A small image FSQ autoencoder, trained from scratch.
Model: encoder arch vit, encoder moe expert_choice, encoder layers 16, encoder width 160, decoder activation relu.
Training: adamw at rate 0.0013, 10900 steps.
Rows from expert 10 of block 8 of the encoder, named by matrix and row number. Rows with one number belong to one neuron. Each number is 128 + 32 x the weight over its row's rms, rounded and kept within 0 to 255. All counts start at 0. Numbers have three digits each. After the name is the row's rms in percent of the matrix's.
# up: expert up (encoder.blocks.8.mlp.up, 16x80x160), inputs 80-159
# down: expert down (encoder.blocks.8.mlp.down, 16x160x80, transposed), outputs 80-159
up.0 021:089099159156172066146114149128105144172177140125109123149064144154098134102096090151151137093080108153086229119137121127127127079146124137099156177154165124110156123094119138134099140138133105121150157135185086049078104163110092104117163161
down.0 068:116207107112141122079101156118139210134106180120092122118160112156156147139173101075164163077165144147140116122124119104125108127117191133164086136129092056123152123181146116089191159137204146119118058120109146137056118117108102144151106109
up.1 109:131122172097133093108148115157161128227135059121170178132127150144054097148112129146195105143111128122162116112124229166150133148139100159127144086100110112172150129174141146103143147200191145137139108120135129150083110107072133214141120168
down.1 098:141168186112100098073137136163144211131111098132099133145136153118214163117173100171166197145150156136139114072159146152138094163138120165149126119139116089075113130204085149085152138166168170125117083186110137099091100103183145032138096139
up.2 145:137148154104094113175126145138098129129116099183130142176155116114083089162156109078165127130122091115164140152073104152106129144141167128091100175110056092157100106105172117212125155161155149126176086127104164098131102102129091194133134145
down.2 109:135092037066125101136125146097118170135106117147132134138159103133123138148173101103157179100152155112148151172125124129101081189097166144112120155155059163115105144149154062161191160151189091104131137113130137158082120111069085150170096174
up.3 158:123136151135056096083192111110131112111105109144146113187137143137046160119123113095166152153108181152126112113097220134108150154180110135149123066092140074124118156154084150080143150133132134151132048143120098087104139117156134156149149106
down.3 147:076145078098128081060116091100099124066140072150081169117126149133195151094141127155145161204108148150097147089110205186156150152079090170150155131104155142077128144140089124078131120161110124152139075148123138137121115121136146054159125122
up.4 144:120125140080104140108104126088100180093144138087125157132132150123159103170150167116170162127091105127140034139106089150148158089079172098129135161178058144122116154115113108157149138103142118118171213113091101125109166105176082033159132166
down.4 129:153161007147128160137073123143122101171169132120152147131116110125123075154119126157108081084126095090100154154188145108122140086118142103103160166148126184197144085099140106197137122109144151145135137080138159187146123154025102146187117113
up.5 077:094137205138100092111173107132153138124113094138106161160138138127045138128111133107166142176111155153156090114094189161104173160153104141153129061070137105180121122163087157076173154167166123130125085118128132104129140087187119128154166105
down.5 084:142179116116134077073095086087138247092131095136073136101143137118237137127152134125162204191146148122138134106117178151147127133087141127149124148121158096075116084118120119095128138145178118120133074145128140104094106083150129105147098120
up.6 141:115126144139087131125130103115139182127137133098123146156099157114073158157132190132149143138094160149124066128105124142119177076147150107121123109175143131086101162145075085125141125076110104145109150127113089114140193114206100000167162123
down.6 135:106143016137155131104090093114092100133172108129126131116113138131166083113112121158084121151112106113115143103179114116164170101094108126119148156104195160126147073066148092174106119122108110131127133092151160127148125145078115173156156097
up.7 208:140120132088129103076181110144180100168095082179200158190145126103092124135143106126166150154104151111172130096098175161123131154161118160130135091177062075123117168177141152094123159165144164163169073191108169166107086122096168146138134146
down.7 175:087066125110094071133123099142151027089097087135120160127115192102108141101143128113134093225122122108139118093115118179101136142174096180146091083101143090137087170098101127092134126167100146132138143131077168129171116128128169000102182137
up.8 230:150157122105170122104123118221178091201096106133193140172112108106088092107118110192137108130114104105154106104108083136125120141163091159155097087164108087124130139178121190113124134149127182168128107179108143172126087129105147066077135152
down.8 220:136104074135079126181142193152164060118115079112136157136161119082090108128165110104142084136115112100170097141095037173089093144152154176097145131155099097196091159075122129140165161170164162095121191091102127114129088110068115080131146175
up.9 178:150110123098076111134184113129212145146095080175137166169149123078130152129161086103161147163123130113191097098092115163121106145102155167114146113171081104146094145127134132102131153171141174101122134166115165111121058103114214163107147158
down.9 175:106034118111144092143103108099127019090111102133133155144117208105116130113169143069139126201121123102158108113101091167133136128144132170146075114117150091120070156080130110127164122152134113130122176140081178122122125153100130059121148165
up.10 081:118129193132111109106154126135168094107104129111150129183139131124046133143135108099179138138082136147175075114093179161101135155169113151156126045109108084161124156156124151082188170170157124146143107118107098107095120098141132160140127146
down.10 088:108172095084129088058093129133115183080125093137086120130120159130202143127171133105161196123147138130147163103113168157150102154095149135148157166133124076103130110186134105091185143135151155141122040101087159144109106095157092029138076122
up.11 073:111129184119094099099160105128179105115112100119145148177146132130043150127131114079180151149091157168167079119072179160091154159156100147156129024086120095160108151166122146083161166152154130152140073128106122111117120096149144152131150134
down.11 082:100174088108117095067078133117131185080134142134089140123126107137213160125168111103179211126134146114124150083111143134138106154104129163129093133132134080083143097187120130109173136162160146126151068138073159146073122111114113076187091143
up.12 020:114130157186108123090159151164111137138105215090094119111114146123152129158176157128152166171203112128140155177125112086151155101142144154098163132108149125107162122185143134179087142168042078145109085090142151125133174165160093071187079108
down.12 072:152163063150124111107082137110140217143148132166098122135140135137158166127172091121159218097181156109148121142057112134133104141108132113106097162136105066100132124170142126116178168118186137126136091146110132148044128106115064132106108139
up.13 059:119122224092135097149165150182112105124129149181120096217144134119082114133153117084199171135147041108155156150084123135114132158161158136122105145087110130117103148120144141191142160137183147136200091113096140131105182119146121119121141138
down.13 069:151200072123145131138150139125112235130113157135113105118159130126147159154150087110177184086138137126135155132115112131108118137110142117115117159154091139112119120192137134125179142152173139119105095080116109139081153104108074156145088171
up.14 033:119166242128143135173132148147148116082107136160150148177185094113096114174151112128156137130105101161178101127083131158118129158212139121197167104101159121132144174173164134154140119172180185152165104138131139102123174095163152142146124123
down.14 070:100175084113112091083096150113110216140137133109086138181128090157139139155162088135162213091164149118141160130098123147161097132131122138140109174136095088132151123176116149131171132137208147110138049158124136168068106076137051121181089144
up.15 119:143113125082150095076164114173171118166114082180188152187142134099114127119142103140168147156091146109163143083099157156140128155150095170137146072150088094095112153188151159100123161173130172181166087183094175145107080115099150122131129151
down.15 116:096116146121098091152096123149134016101092066142097142130112153097121134121176145099146113202114108101140113124077106179105144146178119191134091111122154085120095153096106137085165134159138179149124134145096174138144122112073147000121165124
up.16 171:107126134122116104066168104134118082084106087158150130184124146125111133112156118111153150158085132113135157086102174138107137174159113138176100080117098091099095172129150183097107147152105164174176074157101166109127104120146119071166140088
down.16 154:112114098115082045138145092139117007136090071163098156138141127107084152088162136102160098254114109120103138140091159180131141165167133186120101120100166108148108150120127139108187142166129153164138079131101160125140118106044159067129154118
up.17 030:132155188166140141120094112171135082143099140133156129173078094160096149134145105139132165156092093095175130072120113122116138143158095123107073114170150110083167036113134176158184109124120125122145081122101114155162107116161137165145125124
down.17 067:131190087088101123124077127100114226140117174130065108162131105144156111167146103125161195114159148146139156124090113105158086167124142132171089136143103079154095087209143092090130123131219124129113095164108127128096128104115084145152076139
up.18 023:180085194136110204169096117146063096088137157192110125154161128112078140201201078161177171128076113151134085121120104138129104154129146085141196141105137180178123113137146089128144171122124100166115172132130127042128123157083092140129177176
down.18 074:153199088110104133122102121108137188135110142126115132139138088147146152160158082142181201063146127147125138122077148112177073154110176132168102156143072087119148103216149121078177168131201141123147060145104159141079101070135089138153090161
up.19 027:146128201108081143124101166132109124159108191127113091112089162133107102139141115104194161115140078159172104104065136106127086141123193097119094158108098130115144208186180088204158160106147171104156215112102104115092157122129109126137165123
down.19 071:137197110106147106074094143103122211130095168099058121155166102150141150133152111112190192077141151131134141093082095152138084143122176137152102162179096108113149140212148130103149156153201130125130064135110135156071119088103095155143080131
up.20 024:126101232141151156141133136097090116131040150148144143171139176118124143112128113115112159131147158074078107123142123097078151141174091095144114093110140137149083144141095090175088097072164161103099083117137161103095168111100117128124111145
down.20 064:160177084096143087116124135113116199137123161135118099146154066141145113114171095112162195097170158106165147119083097096115083144082163146177106119152084096117135117194157140140180141126219145122138039156131134132047104135127097133155086125
up.21 076:135092167079171060093145107171136109108139072185127177161141146100184147111162103124141169181123153110163162044130140154157127161129109186151157093118150133068097109137127146092138182190124186126170105153103151133117089083154146099127161164
down.21 079:146052178157093099153117074094141067148084108154083139141130142132107152155185151095134131182093112099136119131044102160127162158130143158135044112114106045166112089083117136132158143149161150139148125151097163114143144129019133039130133139
up.22 071:116131174113088130077132133095161117094147116102130176162137148147116113154133095103198167141093120137163039152107099168109099127102155152146119105146074106178124175167129100110162162160184116126134170106111097122111102095137100084138132180
down.22 072:110184063075115123084087119125134188103125150133090118151131093161155120138124144143180160127156133122110178106158140113163085130103125120144086159148092088085174090216126099123188150135190165145143027124102156129079120104111076078142082128
up.23 099:125124140114121095054176097142143084075117076159163148177130150126123148112147113117162156168077146116127148076115182149117125172162086170165123073097117092099105166170130154091109152161104157167170069163085168135121095107154134080136159112
down.23 095:108105100132086055135114069115146079093087085148066141132118152122121124112155159091160122199118090098112147109049131172128166167144141162137087130109135043167138114121124127114192145160166190114131059158089136105131146076048131037111166140
up.24 031:105207189104175121099096072142156112114145140089093128116189112120091089117161119094179139126118130127190096152080104161135141176170104110106109095095109096198156109126174120135180136145150171078191126057116120086121112082163091127119123116
down.24 071:136188118065136113113109136126103210133089158133080100156145114165161131139166127124162239147144137113180133127104108144125108177099169113155084161140085087084153086195135136117182150147190185126096067113091139134101151103130059110113108114
up.25 034:079098099125110105074105081091061131078111068153120200190114161106115096079150168122170219192102130170107134103111176192158139155175102106146119112120156118097134103112111141090132135224118114128167099118065153095128062135157135097173150109
down.25 069:117182107153125111076089124074087209112135160128100101116147112159098150138162096086149196077118133097128123132082114145127110127131177148142094131127111090088145118214163128116195141106169172101116073143107137142069163086137114132144098138
up.26 087:118113168133088092092152112104139146100126114117144137171156146121065137133151133066171159156093122164163065111091155159106163137146138146147120103129116089157116150143096125125176159154153116126135125112125097103123149106202093070153160146
down.26 080:116152065101138090080051091154120191124134072125089150126139129141216119110149138142138167159131158123110169099154159169152112144106087144112119152119133135082131086149125097108140120144146119123136086111121161145142126145104095089161086112
up.27 023:110166097141133130142122125108206072091146118098086083197157211145150101183170150123133152108116156105135054141128107128096168116073137102202099169132084146168106119128169089130159151133147135106194135149181129092135089110122131111155191154
down.27 072:147170094119119124093066111108133219106096133119085091160136095148149136147155124087165204081160138107150156116084120105135107161118171156129097148143095072117142125192159113090162126099173138131107056141104181135083120118120078117139059138
up.28 025:178152213139113116101186125196128098114076109091141142162119131154126126116115098135152114097118161185166073098153134099106149160181083148146154055102133107118144148164170151129101140158145170097160144186099110068092145162109181150164068133
down.28 067:147186070096160093109096121111133176121105196147122124111154103168160118150147107102148165071141174106146161110081125136142128170119150127159070169146111080116125101212147102119168151169194151140135075151114165122062133090138100081160089166
up.29 027:108103218121130125121134120133048120072135128146132090179138099143129123168194125082127186084137158094141119115129114156149161178097141121136104102085145105103131120114139156126151169098150088114201123096118188088196108146163150172116143094
down.29 066:173148082123129117111082114092122207118109127139065132146161105162135142140126063094168187071128136098132133106104110156132113124149146095094109158159088058110180125177127144135153132132176189097114077153124161148047114092117087147124089155
up.30 052:103143124105141118124117107094134091114142058083157201123106165120177098109140140133161136181097169134166096066151118161141151126128115155137134103181114127141144149147135154113124115194164134135117185144081130144085066139104106128136157188
down.30 064:156181094137136140100098121110138179138113178111120112163170118140114148125183112082144210099144168100136126106098107119144108142120118108144090149135126073144120132207125132118206156074155153118116061149093163139158141099128065075158099136
up.31 165:133120120118067143071131136102154108068120119101132137144139143114162113163146127091158163128083106141139037130097108133113120116100160118175115128176077094165118157141113103109144152130129135145123197105099088129110131120157088030152154167
down.31 129:139130000098142122137086129132087095130142136120125130142142147150121102136143127135149125103164111102102189158157130115149125102115139122098115153085141131087131076115163074176125135114172121139143098080133167156116127155062076108156042119
up.32 023:108109160180165104141060101149110072154137168091140124126108152149141166154142129087192089096101053160103201128186076131084100098139108103083107135118124111102160152167142193153132151152134160145090123108132116156141105092134110090115074120
down.32 064:156191087127122124110064134129143211129125161125142170131136118143152153118158099109180189098165152144144132141095092122152082155125165150146066191113097055122152096204132147128163173115171167108116090120079117121069101104117084128148081142
up.33 024:168128096120103137123162197154137112146062048136087113176136143144111145169122113152191114175130097123151059132146093099085127122122129133128080143140104101145110119128055162105152182153098100119133170106168126104169114132115169098163154109
down.33 072:121220087103129138083110130104106221126101135131100114115177093136139151140139148122191206123143157110157143108090131137136125123136139140126105156145091090150125109218138094125183139169168185111111052148119133156081149088114080132128130159
up.34 077:099119060079159109125096100113122182128133095138153153169087155113176115111140182129153161155139174120178153093084112166169217069127130136117158095141127121062100127123121125142050136127144102114147122148100116108063134185153108108115084167
down.34 074:159192185151140124103129077107121214148133185083102072143100120178076158169127178125102193101094111108155099133119116080139150064174126130171079094124180092139094137180134151090200124105159131141138039145129167136115184096160112105137099090
up.35 100:130143135109165115105136098173168091168125115124153132189094116124083132099123133171132132131112151106143101082106114139117129134186069159161101066119162089094120138177111204094114110149118188149094070179101164126128098135141180099094139119
down.35 086:134174076139100115125130154119116133099117107113089131095135100136131151143177108106168147124108112103138113168067093150127110143136154154150152153158086108144125126112133116118200155140195180065140119096116126122091106085087101085171097156
up.36 178:110101114097123088152121096085108149111125087185077167142119165091211153102163129097137175167153155089175178076099080166177161144079147171115154188146149152084078109074167101130097142159142140101149112135101187114100095118134139142118155159
down.36 151:145074180170143118160108087074135051155117120122144113159119167104068144124126156102099108165108098094157126151123077125088146109158143144120067123116173129141076136071171109141149130128105091140123210137136170142170149152040138153092168143
up.37 030:166181202123108068139117102145091139121115105153155104197099116139057139149111090131126191143104128153134111127113143100102142153171136117141131070075135069118115152099154141063127156149146125162130061118111141107113127113143161147108134076
down.37 075:170153076082133106084088127106116211142129147135119099153131120133153141136175134101175186106121163128158160119059086131145124140152165130136102133168087086127129085208160127135169127145185135136123057146078143116054126077134102103168097144
up.38 023:131088119145039124074139091149109189160132124108135143138144101088130124153126130182140127147158100176140158130107096149128091098155134110086143136191091182157144063142181117200101162137134129118137162122156171121126174126120135164140130125
down.38 069:097171074086125124081077133111146199105141143141110127162113095147151158165170135117171201122150145125114162096067110108148085150153167119127084139153115082117120100202148109112176156134207191101119043119122147126064118108125069142132070171
up.39 059:114145214101121112142172139114067083078096121205120129176149126117136121145197126081181186142125112122147126152068111140126125150099168125116116173132069141125113135114154151163133156132166141121172113099075146109115152096138087133147161120
down.39 065:128181053110142123093070132083106206142117149127136095160121092156129133132164132129166206073149134128140152158102105150148078132099197117141103159159086093089165106192137113156153150113176135112104087135130163143100119107059054140137105142
up.40 023:172134110077152193120135158131087169151146095138157160104134115158194084144076124157102153085190158105109181091172148132175121098142127086127140122108146105104118059127176154159175131148157119129149167169138192148097126131094116095109111118
down.40 068:136192079103143101079098114106133186108129127147098114158134088142161127144139111122193209094140145117133154116092110119108112169133168136157134172168077075116131073205142120106150128147195159126128075165095143138072157131144073141179075136
up.41 026:235113198133090134138125187157180127193104141124141130145124109105105098099105173185142081133082111094098127145142155121146126135138157121089133168141088103109181130122147149132123153142209132112132173164153159111135075126102154124063122181
down.41 068:144171096089130125090119119091115196155079148111081129146103094128122120161166101091148201102145143102156137125124096121149085128118183122154093115118070095081140082193136135090178133132191182104124082126138156141042129102125096125170105128
up.42 024:146093235120131136162116128110143128160127153159073060146147116128102123168056100185173109152107113123137114138173161120064087138108197137108153124153121136095117123127139128192197174068120127158177152079137106107127096106049124173131115165
down.42 069:157215091115159129099088120094109200128118152137101086141159100167151158106167131122168185097168173124166135132109132110153102168146151137131086163152082080136157087214133150094190162133187173129143058148094138122071117117101079122158074101
up.43 030:157124231136163144127100172168168073132133207117186084167156091103106085135133074130111123109142122126146107120140094105126105160159153167116102106111114090080128082129143117188146143124167114165098145084120188079096156149097083117130080140
down.43 068:130144094118146105090089136098141185116115140109113112159142123143168164143155103121180216092154140116139158132099099134167097186127158139113080145131104078101157104218123123133170135141196184114123068159102131147073124109110110122121051148
up.44 132:107099111092171087091118082143117135151129079179137170157118161086173154098163111133154178174144150098160213074095131165190144153117115166134132125140135139063093117144151114107093150165143170134168089172104181119089096125115128111135122158
down.44 122:114093204176125111153091068098150037149115092131120146147114168123069147092140141113128095196109103107161117136093102151114185104180116180131060101113162104134085131058138112124139118133099113133142153158114149133166142130057172064106180144
up.45 140:142158135137161130105116109204169113178105116136155130171096103130072126109101142179123124114126158145140106093106134128124144112196072145129106073122170090110124074171090171090121105115113165162080060167132145141136127131186170094088145110
down.45 112:122128046127070122154133169097140146060143126122087141102135095115176091145150103077167127101109138136165105171076074141114089130066180164127211155146071119138116138091140102133189147146187116087120152096104109093111098070107108139159109153
up.46 167:144161161106157096145116129194064093134115127176149114177152119111088103126167104109160154137151068105141185132081110151122138154179151133109075145116090124092108104126152131231129146144153166145190096123095157112116138108144084116119129111
down.46 133:144115049106124122176132168119125165171106126160151131140160111119078143149166103116161113084167132116166180204116116125087089156114165132071122162116083188130132153145170071193167138149199075070131135135115104147127119127050111148155100148
up.47 024:163117111122170155158133122174209143138145102051079048087099128134179134137132116127128140096168084143166092117148116171086096141110080154089107141131139114150159121120129119144161136190121116108059170138145148121107045170097115178154202135
down.47 067:092159087148125133096094118146122206113116122124110136168168096165155161120153136115158187089152155115124129118106096097136112121141131121147105119134118089107142111199152132130191141143185145118107069119120168142082116119111105185164082156
up.48 024:123103191140172119094132081132175098059071202155129154165161188149090099148136113104113151192137092071142103128095127121112129152087135132167106144109112133113134086126096106171135181152093130245136066140153083146149139138115136096070158109
down.48 071:131166094086129094096087147119152190131114136135093103147147092123140129132142076111183204099148178137131136103100106138155136164131167158157070144142074063123131116203157110107174139143184154112105092146131160126063128108129083144129100147
up.49 022:132132117172064126101150127150132140120162076111175163065130183156134152103141160161098124148153125126073123110203126137132112131122100135101142078165146062189102123103163196102101112124118062153128142134161128150140136179126134109135142128
down.49 069:143174079096148145113079142109138204104106150142084092128140130114146123136155082111183159089151133097152150122077119115141078142111172107157086143153107075094129105204127115119168149135188113117138048160106174140052113095121072162161063145
up.50 088:108154142120141125129146095188124079184133087169168111187109095128052118126158119153149132140118068098147145090085105147117115136205110158154092097136090107102127187157143195131107134143148210163170066152095163140133106117109138088112129110
down.50 067:133132054107087108138092165130147136152118139122100149136176047123086145130167097136154157110124141099131128180112090124134079143137159133124091155194102101131132140164100106114198142131172148086118101095131134175123113080099117058124103135
up.51 104:151122213131167122132133139153167110172086227143176039166135116124085134158135098123151150088146111094153135123115126104133101144149148125151116096169076083090138171171155143141156157103185154130170122149110130147079178120078108188096135152
down.51 094:136189135115163109108142170145111123093112159112126105143142132129080135142142109164148162072150122134114154115136132097107078175172108110142116135126089117115152159228117143086150150133151177135135058086122134142123131127171107000150092139
up.52 094:149128181123147124103145141131126126145112168122208091165134148125117104155127116089163172102116114114162084150109120119141126132111160114112105130188063119178141105133158119189175138104175112128159204107104112160087191108130026146131113159
down.52 081:125190077088168140072085123156125094127150149123136144163093115138103130117112133161110127077186119153101175126204164109151064135160131124154145142128146125089167100207127110112105154139125169173146071088138130145097129164146135046201075121
up.53 107:101122072071132098104110086115118158128131114157118159167110145112153137096159173127166177147152172129168151096075123166159199091126135138114172120135141118073100127114111128148062154101162112112165095137093121079062153187156122077143073158
down.53 091:144201210155142129108106065096113194140119180124108082136101104141055178122113181135123190142123081093154102103114085081105193092163132085154106126085151095129125123162120161105163130085125114140146059131153175128099167110151130146112108106
up.54 026:130116181106115114066093107081107140114118125135081080132100083154115124147150156084140119130083148126141078093111126097086120136130122122185081058118135106182091171154147123117164092117141135108066110125113120169129099091125117106178190182
down.54 066:148190087095135117111119141097100211113114133134105137157156090156165117140135073142190194100142164131168146115065073164153094178147143118135097166153121098119134109186119132106143149118196163129112041130102169137077108099134070123147091153
up.55 153:117122135123097098060177120154138088079108111160133114184138143125092149130143097096162157154077133119147154100078198142101130173175109139176098069109101083099092144133124165090122155150123151160171064145103148090109114110152113079156136094
down.55 146:094121114094108056107138090120105037124106088159090146142120145136102138101180126098164140219123108111093171132108176186135137174144118181138115129107165113127122139133133141108184132167128160170137057148095162147133117088062140059139141119
up.56 143:130116170088169085143104088110105122124151106147106164129108155099186128113165144145126169172143157104151149066114059161182188135135131176138115162136159171008098124123100111136148146144133176120160152147085152133088130104172127082108160160
down.56 116:139076176175094144178114151129151037151112134111135124136127118114082101147144138108118086176104085094147111171120087142097154103167132143096111163126104158234104114021142118158133132145101122109114207109157125129160140114046125118106181145
up.57 154:122128129120088151083130131111144125089117124091129134152128140120140120162131152093152158127075117132139025117103108139109143110112157110167117127179082093141116155133092088105134142116120126144119200109101087128117150122176086026150149157
down.57 123:122138000095146121111071120139093083145155111149143122145137134141125094109138110138123110099161103078101167154181128126154113109122112110101128153093169127088143080117166085193106125103144140146131094081147189161128132138059094107165088111
up.58 031:157060245083093108140159151153138098080075173168109128205157138120105129105149076083125162124086115095150146160069138152144166194145142117090120087129182120145150136148121154180154157104147162114146110147092143097130190150129117140112143136
down.58 062:131207096078130133102092146093146218136125145145118128159161082128124135086193111120189192117138168129116141110110158116172127170124159091151116168163091074132154117188151127128144146125202178098127075117132124172085113081132104110137067117
up.59 039:139126210102124115118184119159146075131084176134090112152128085144062108133138122107137134145136074078121090137106137174116163102178135148130124074114133099145117167157123158099174150103133196144163050151112153089139180126104171124095180127
down.59 066:123204064108142119073130152125149185087125138142095143137130099163151145127156105120158203135157157145150105119103123105172107169110136105088103128158091067094126135209138150123169141115175170088135065154111136135072097099131089132148063137
up.60 023:166092097063142191164184169137184159152107174199118147081123081141209117125161129130092167187105091123128166112131152094162129096171122138109184115157083105146121106108113140146135128169063140091095135096143201113140190155115121111118121150
down.60 066:135176104128130150093098140097137209103122153130083128116133077140139124143169120129157175096151151121159134119118081097124080132105157132135102148140055098096166117185128120095169142137207174110124075117094167147031117089115059124166093129
up.61 027:138121196099156136110130099102161130164161145130079165172141051117090115087128108094129134151098158137203077147087133168098145105081111117093136165146114080180141151143099118063119183184177060145126156110154115098143064156112151122147091168
down.61 068:147157071126127114087090151115133194128132143147082123148138107124151152143157105095182180088113159082134151101093126149127113150156157152167066146160080084103194095194173104124147128136180158120113074152116155133083123096148085146142085121
up.62 052:130100219122157082128138121141181129173133095122162167176104129133077133122100111131167163174084155148158088088109144134148124117143097155170141054085156128151149133152137174029162141191181117129096129097115148125112087095125194162117124150
down.62 068:134193123123113112109064133120139210092096125162099118145162123147184144141142129121173211095168135153136170147073122160124096124135160130148107151152063061103140079197143129104169138160214147105141057131092157115072099092113080099136101125
up.63 149:119130158100119125147143126171188120201126097133168141159141117131037096157125118144176092133103113123163102134080202150121134133177109145129143083120064068161139150171146187098134150164178155162159062148112128123069099118076153205144114144
down.63 132:121150108120092094100160136147123182089115070138094151126141127107192160108162104153162160135138174141155092092163163170098084178109094162149159118129101108106120183183075144074151125192122135129129096175096126156112070103179147000165127136
up.64 096:115118146100095119081176112107145091099112099136158143206110119140075118125136130118175141148069147130153065097090162158088143144174102136167118051126084080131123173170134189070127144147114151157128064155096149121109104102125158149141147115
down.64 089:104170052127086087101098115146120129069111095131056143112131136133174148114151130113159152144125127141112112101079135176141113172114127159145115147147110065128124117170100108085181124144179198163129067145120144150100107079091129016141100158
up.65 194:110136158135141122160092083135122194174160153124137150139060151132076163127113211165134123139143162127088152134105121139158190048147105109084126103129191135103122089132120063146152107062131127135100104126133112082141198125195094105148148110
down.65 203:128134138141149139132114094102125183153151134110137131066094116133193121137090148145095112126102139153105107106119120116185176095063102119126161125138184163124160090076134121144126107104121097118125157127152106108129135130116144255129157104
up.66 081:132135136120143151113142139125171095151121100080169157147137122122113094192085146127183111123086147125180061097085114132118108112118115147134123105208060075175146150136126126096141154161143148148084202134114110167094093129087122149136122181
down.66 079:137192042111155133094103117099116158149112142125102130150149110156165131155179132123162199108164133113121177086099119110147096163168163106122091124127108039142145125199129120139158152118164172131107049127088147141092144124148071040152093114
up.67 030:106110069137144105089136108093124100124130038141154167128073136134132110141117120099215152171126145133201111115121107180152124131117109170202132105169106130182125124129112105123105131189123136150120162160103121084078014103166118131147155119
down.67 066:160177094123145111098081119112120211115115148143109125145146108147139146147141080133170182077164163164125141129108098165136103134130170114148065150126108077075141096193158125083184116118187165109108048136131159157045163093118112151149078133
up.68 023:144150103146102084187145086180141099108188170167090082104133082168098129132112103147163129085091096100154155151151174093133122151104113141091093104105107142137107145117145089117150093061148119087095153155146171109127169101109157062146136125
down.68 066:142186106126148084110092121111125224092110159148115151124158098118123160119178096131167193131153156110144158111091113124157105156087163115112065146155100077122153105171157142137172133119200159111145069145100182134066131092110059131128084146
up.69 126:116133155147120113157129084136131192154130125120111146151104155130050194126126178136127136161126173154121114132112146142141188097159113104104106090092197127107111126147091078133175127094128116115103107104138090078142202104219124062143156118
down.69 135:109147089136153121086107087080090168115162119100117150091107122136217113129103141133111137152088133129104118111133147133173175122049103126145174123131176154097149086078151125155106114113112118127126158106126141108120147148117116233172130117
up.70 115:127129130113160120107113112138165065153130095105167142173099110116088111108136131173138109155103142098138092081109083144105131138185084173169102072149109085103128160175141189087111112152119181154092118160093160151120079134130160075097142128
down.70 096:151156076129090119158130172198149109101114122114098153117156128139092142151154105083140105114131108112137113187072059130101095137156187151103167125159097097181130132112125138134217140136180209094107100113130142105087112098068102068146134143
up.71 090:108119143146064112073182115104154123090111099136133138173131129114054142122141121087166166162090168148151074091080186149102151142165128145160119076127121094115109174151079118076159164146135135140131101148102098107117142099176138080130174136
down.71 083:106128052130134068100085090096116137078136084128087140114129148142229125094155144144170147216141113127116144088124126187154149152103112152119116139094181080093118107141137082123147135159139141166120077105124164121144117121077092037151122120
up.72 163:130135146094118118139144129171189127183129096142179151163147112132032096156116125141184085119103119128168098133088197150124133137166106157117146086114061068141142152178145173100133160162175155153155050142117124123084113113075168209150121160
down.72 148:103147111107091092072164133148134131083109081115089156119141133122177143119150117133160169158114170149156101066167162176131072154117102170150149141124103121114127197172082144074152135193149143127127113162102131161120091102173147000159122127
up.73 074:141115204076109124126138149108126133130126126128133132173144149119158099160175115099195176143095076133165049143111105148156137135068164147117138150145056125150124142159137124152181179158202147103188166110088140136103150081154093111146112176
down.73 066:140208073068144133093088121136136161139118155123122129128140122168163101149134107143163117116149116138108166132175132129164085129170161103144149169157070138114131073148101105142121151116174165138139085113114109167114127120035079097168034123
up.74 048:132149208121146110165175146167136073153118148145125090184143113141039078128143074127161141134151061145131137112055130136105127146206135127136114082127114078129118164151123177127107165114172165152172057146102155121121163131098127114100110112
down.74 067:145195061095147119110081130108107211132109120126126111169138110133126176131159093135159175107129150106133120117101114121136095150112146147119095163162069104114139133219134131107167110147207117108140070138081140141060111103125099091172061124
up.75 208:133112125084126107121169103142180120167086068198147173178138137068129138105167096117158151166124138110175120089105105161142124160115132179122123124173085114127086149140143135108122149174129171122149108190102191149115069119107177139108152158
down.75 180:110046130136139099155096103118149024106104096131128145136128204089110131106141143087123099207120103103164107125110079171101141129157123167131068104111148098132066167057125105109167125145112118123131186139099178130140124133074152045099164156
up.76 044:118122210098128094124080090152149095142133068152151151149098128107074101143127124111175129162088134124155104076146147196117145113176092216144117067088107096143126071138105154067161102187138169134101076140124116098108079112163144159089163121
down.76 064:133159115110117136095084106116127210091109128160089123106118088142175160144150084115178230092166169109121152124102085119151100157111115108112104129161119052124144107176125147086163154140219136083124079135133153149076133109102091110130089136
up.77 028:090149186110126165072146088059194138163057136130155144172156108191190091137172113126186172120091110135175123166135130165118140163090152080100119115134074129189092133121100075162113155174155109116117138081134099118073073109105104175181097157
down.77 072:119200094093120119081084142109113229127113136093083131133167093147118142137145121128144206107141140113114152103097142125141071143127164115142123191147098092103175096195140102089169128128169165128116037130120147153043117101113084122165086146
up.78 026:127145116091129210174098146126170080152129125121146167129153121202098100173125178134133100096090107104169058144091104140097168130204136145157135098094127093128173162136115164081161112130106133172072152107119093119107094171156123109077104116
down.78 071:125183060109128124095101152102119195105106161130116134117147086132127170129161126106160207080140110103158128086081073099136084180123163148144102170160093076117114110208154155128166179137200146117114078133114101160059126093126051130159089151
up.79 102:127126160105108128094123142115151137091122120109157137172149150137113112170142108098191163133090130128150043155099114160119129121101153097138120122158080129174114133148122095142161162149168092132159184092101102126098141105167051071156124161
down.79 088:127164044121154118070078087159107136148129127133112115140113103167161117126158115155135145113148122123098193113169131118171116147136119118124134167106131094070163096164112092155160123148160163140141055099104154166098123134066115085196060125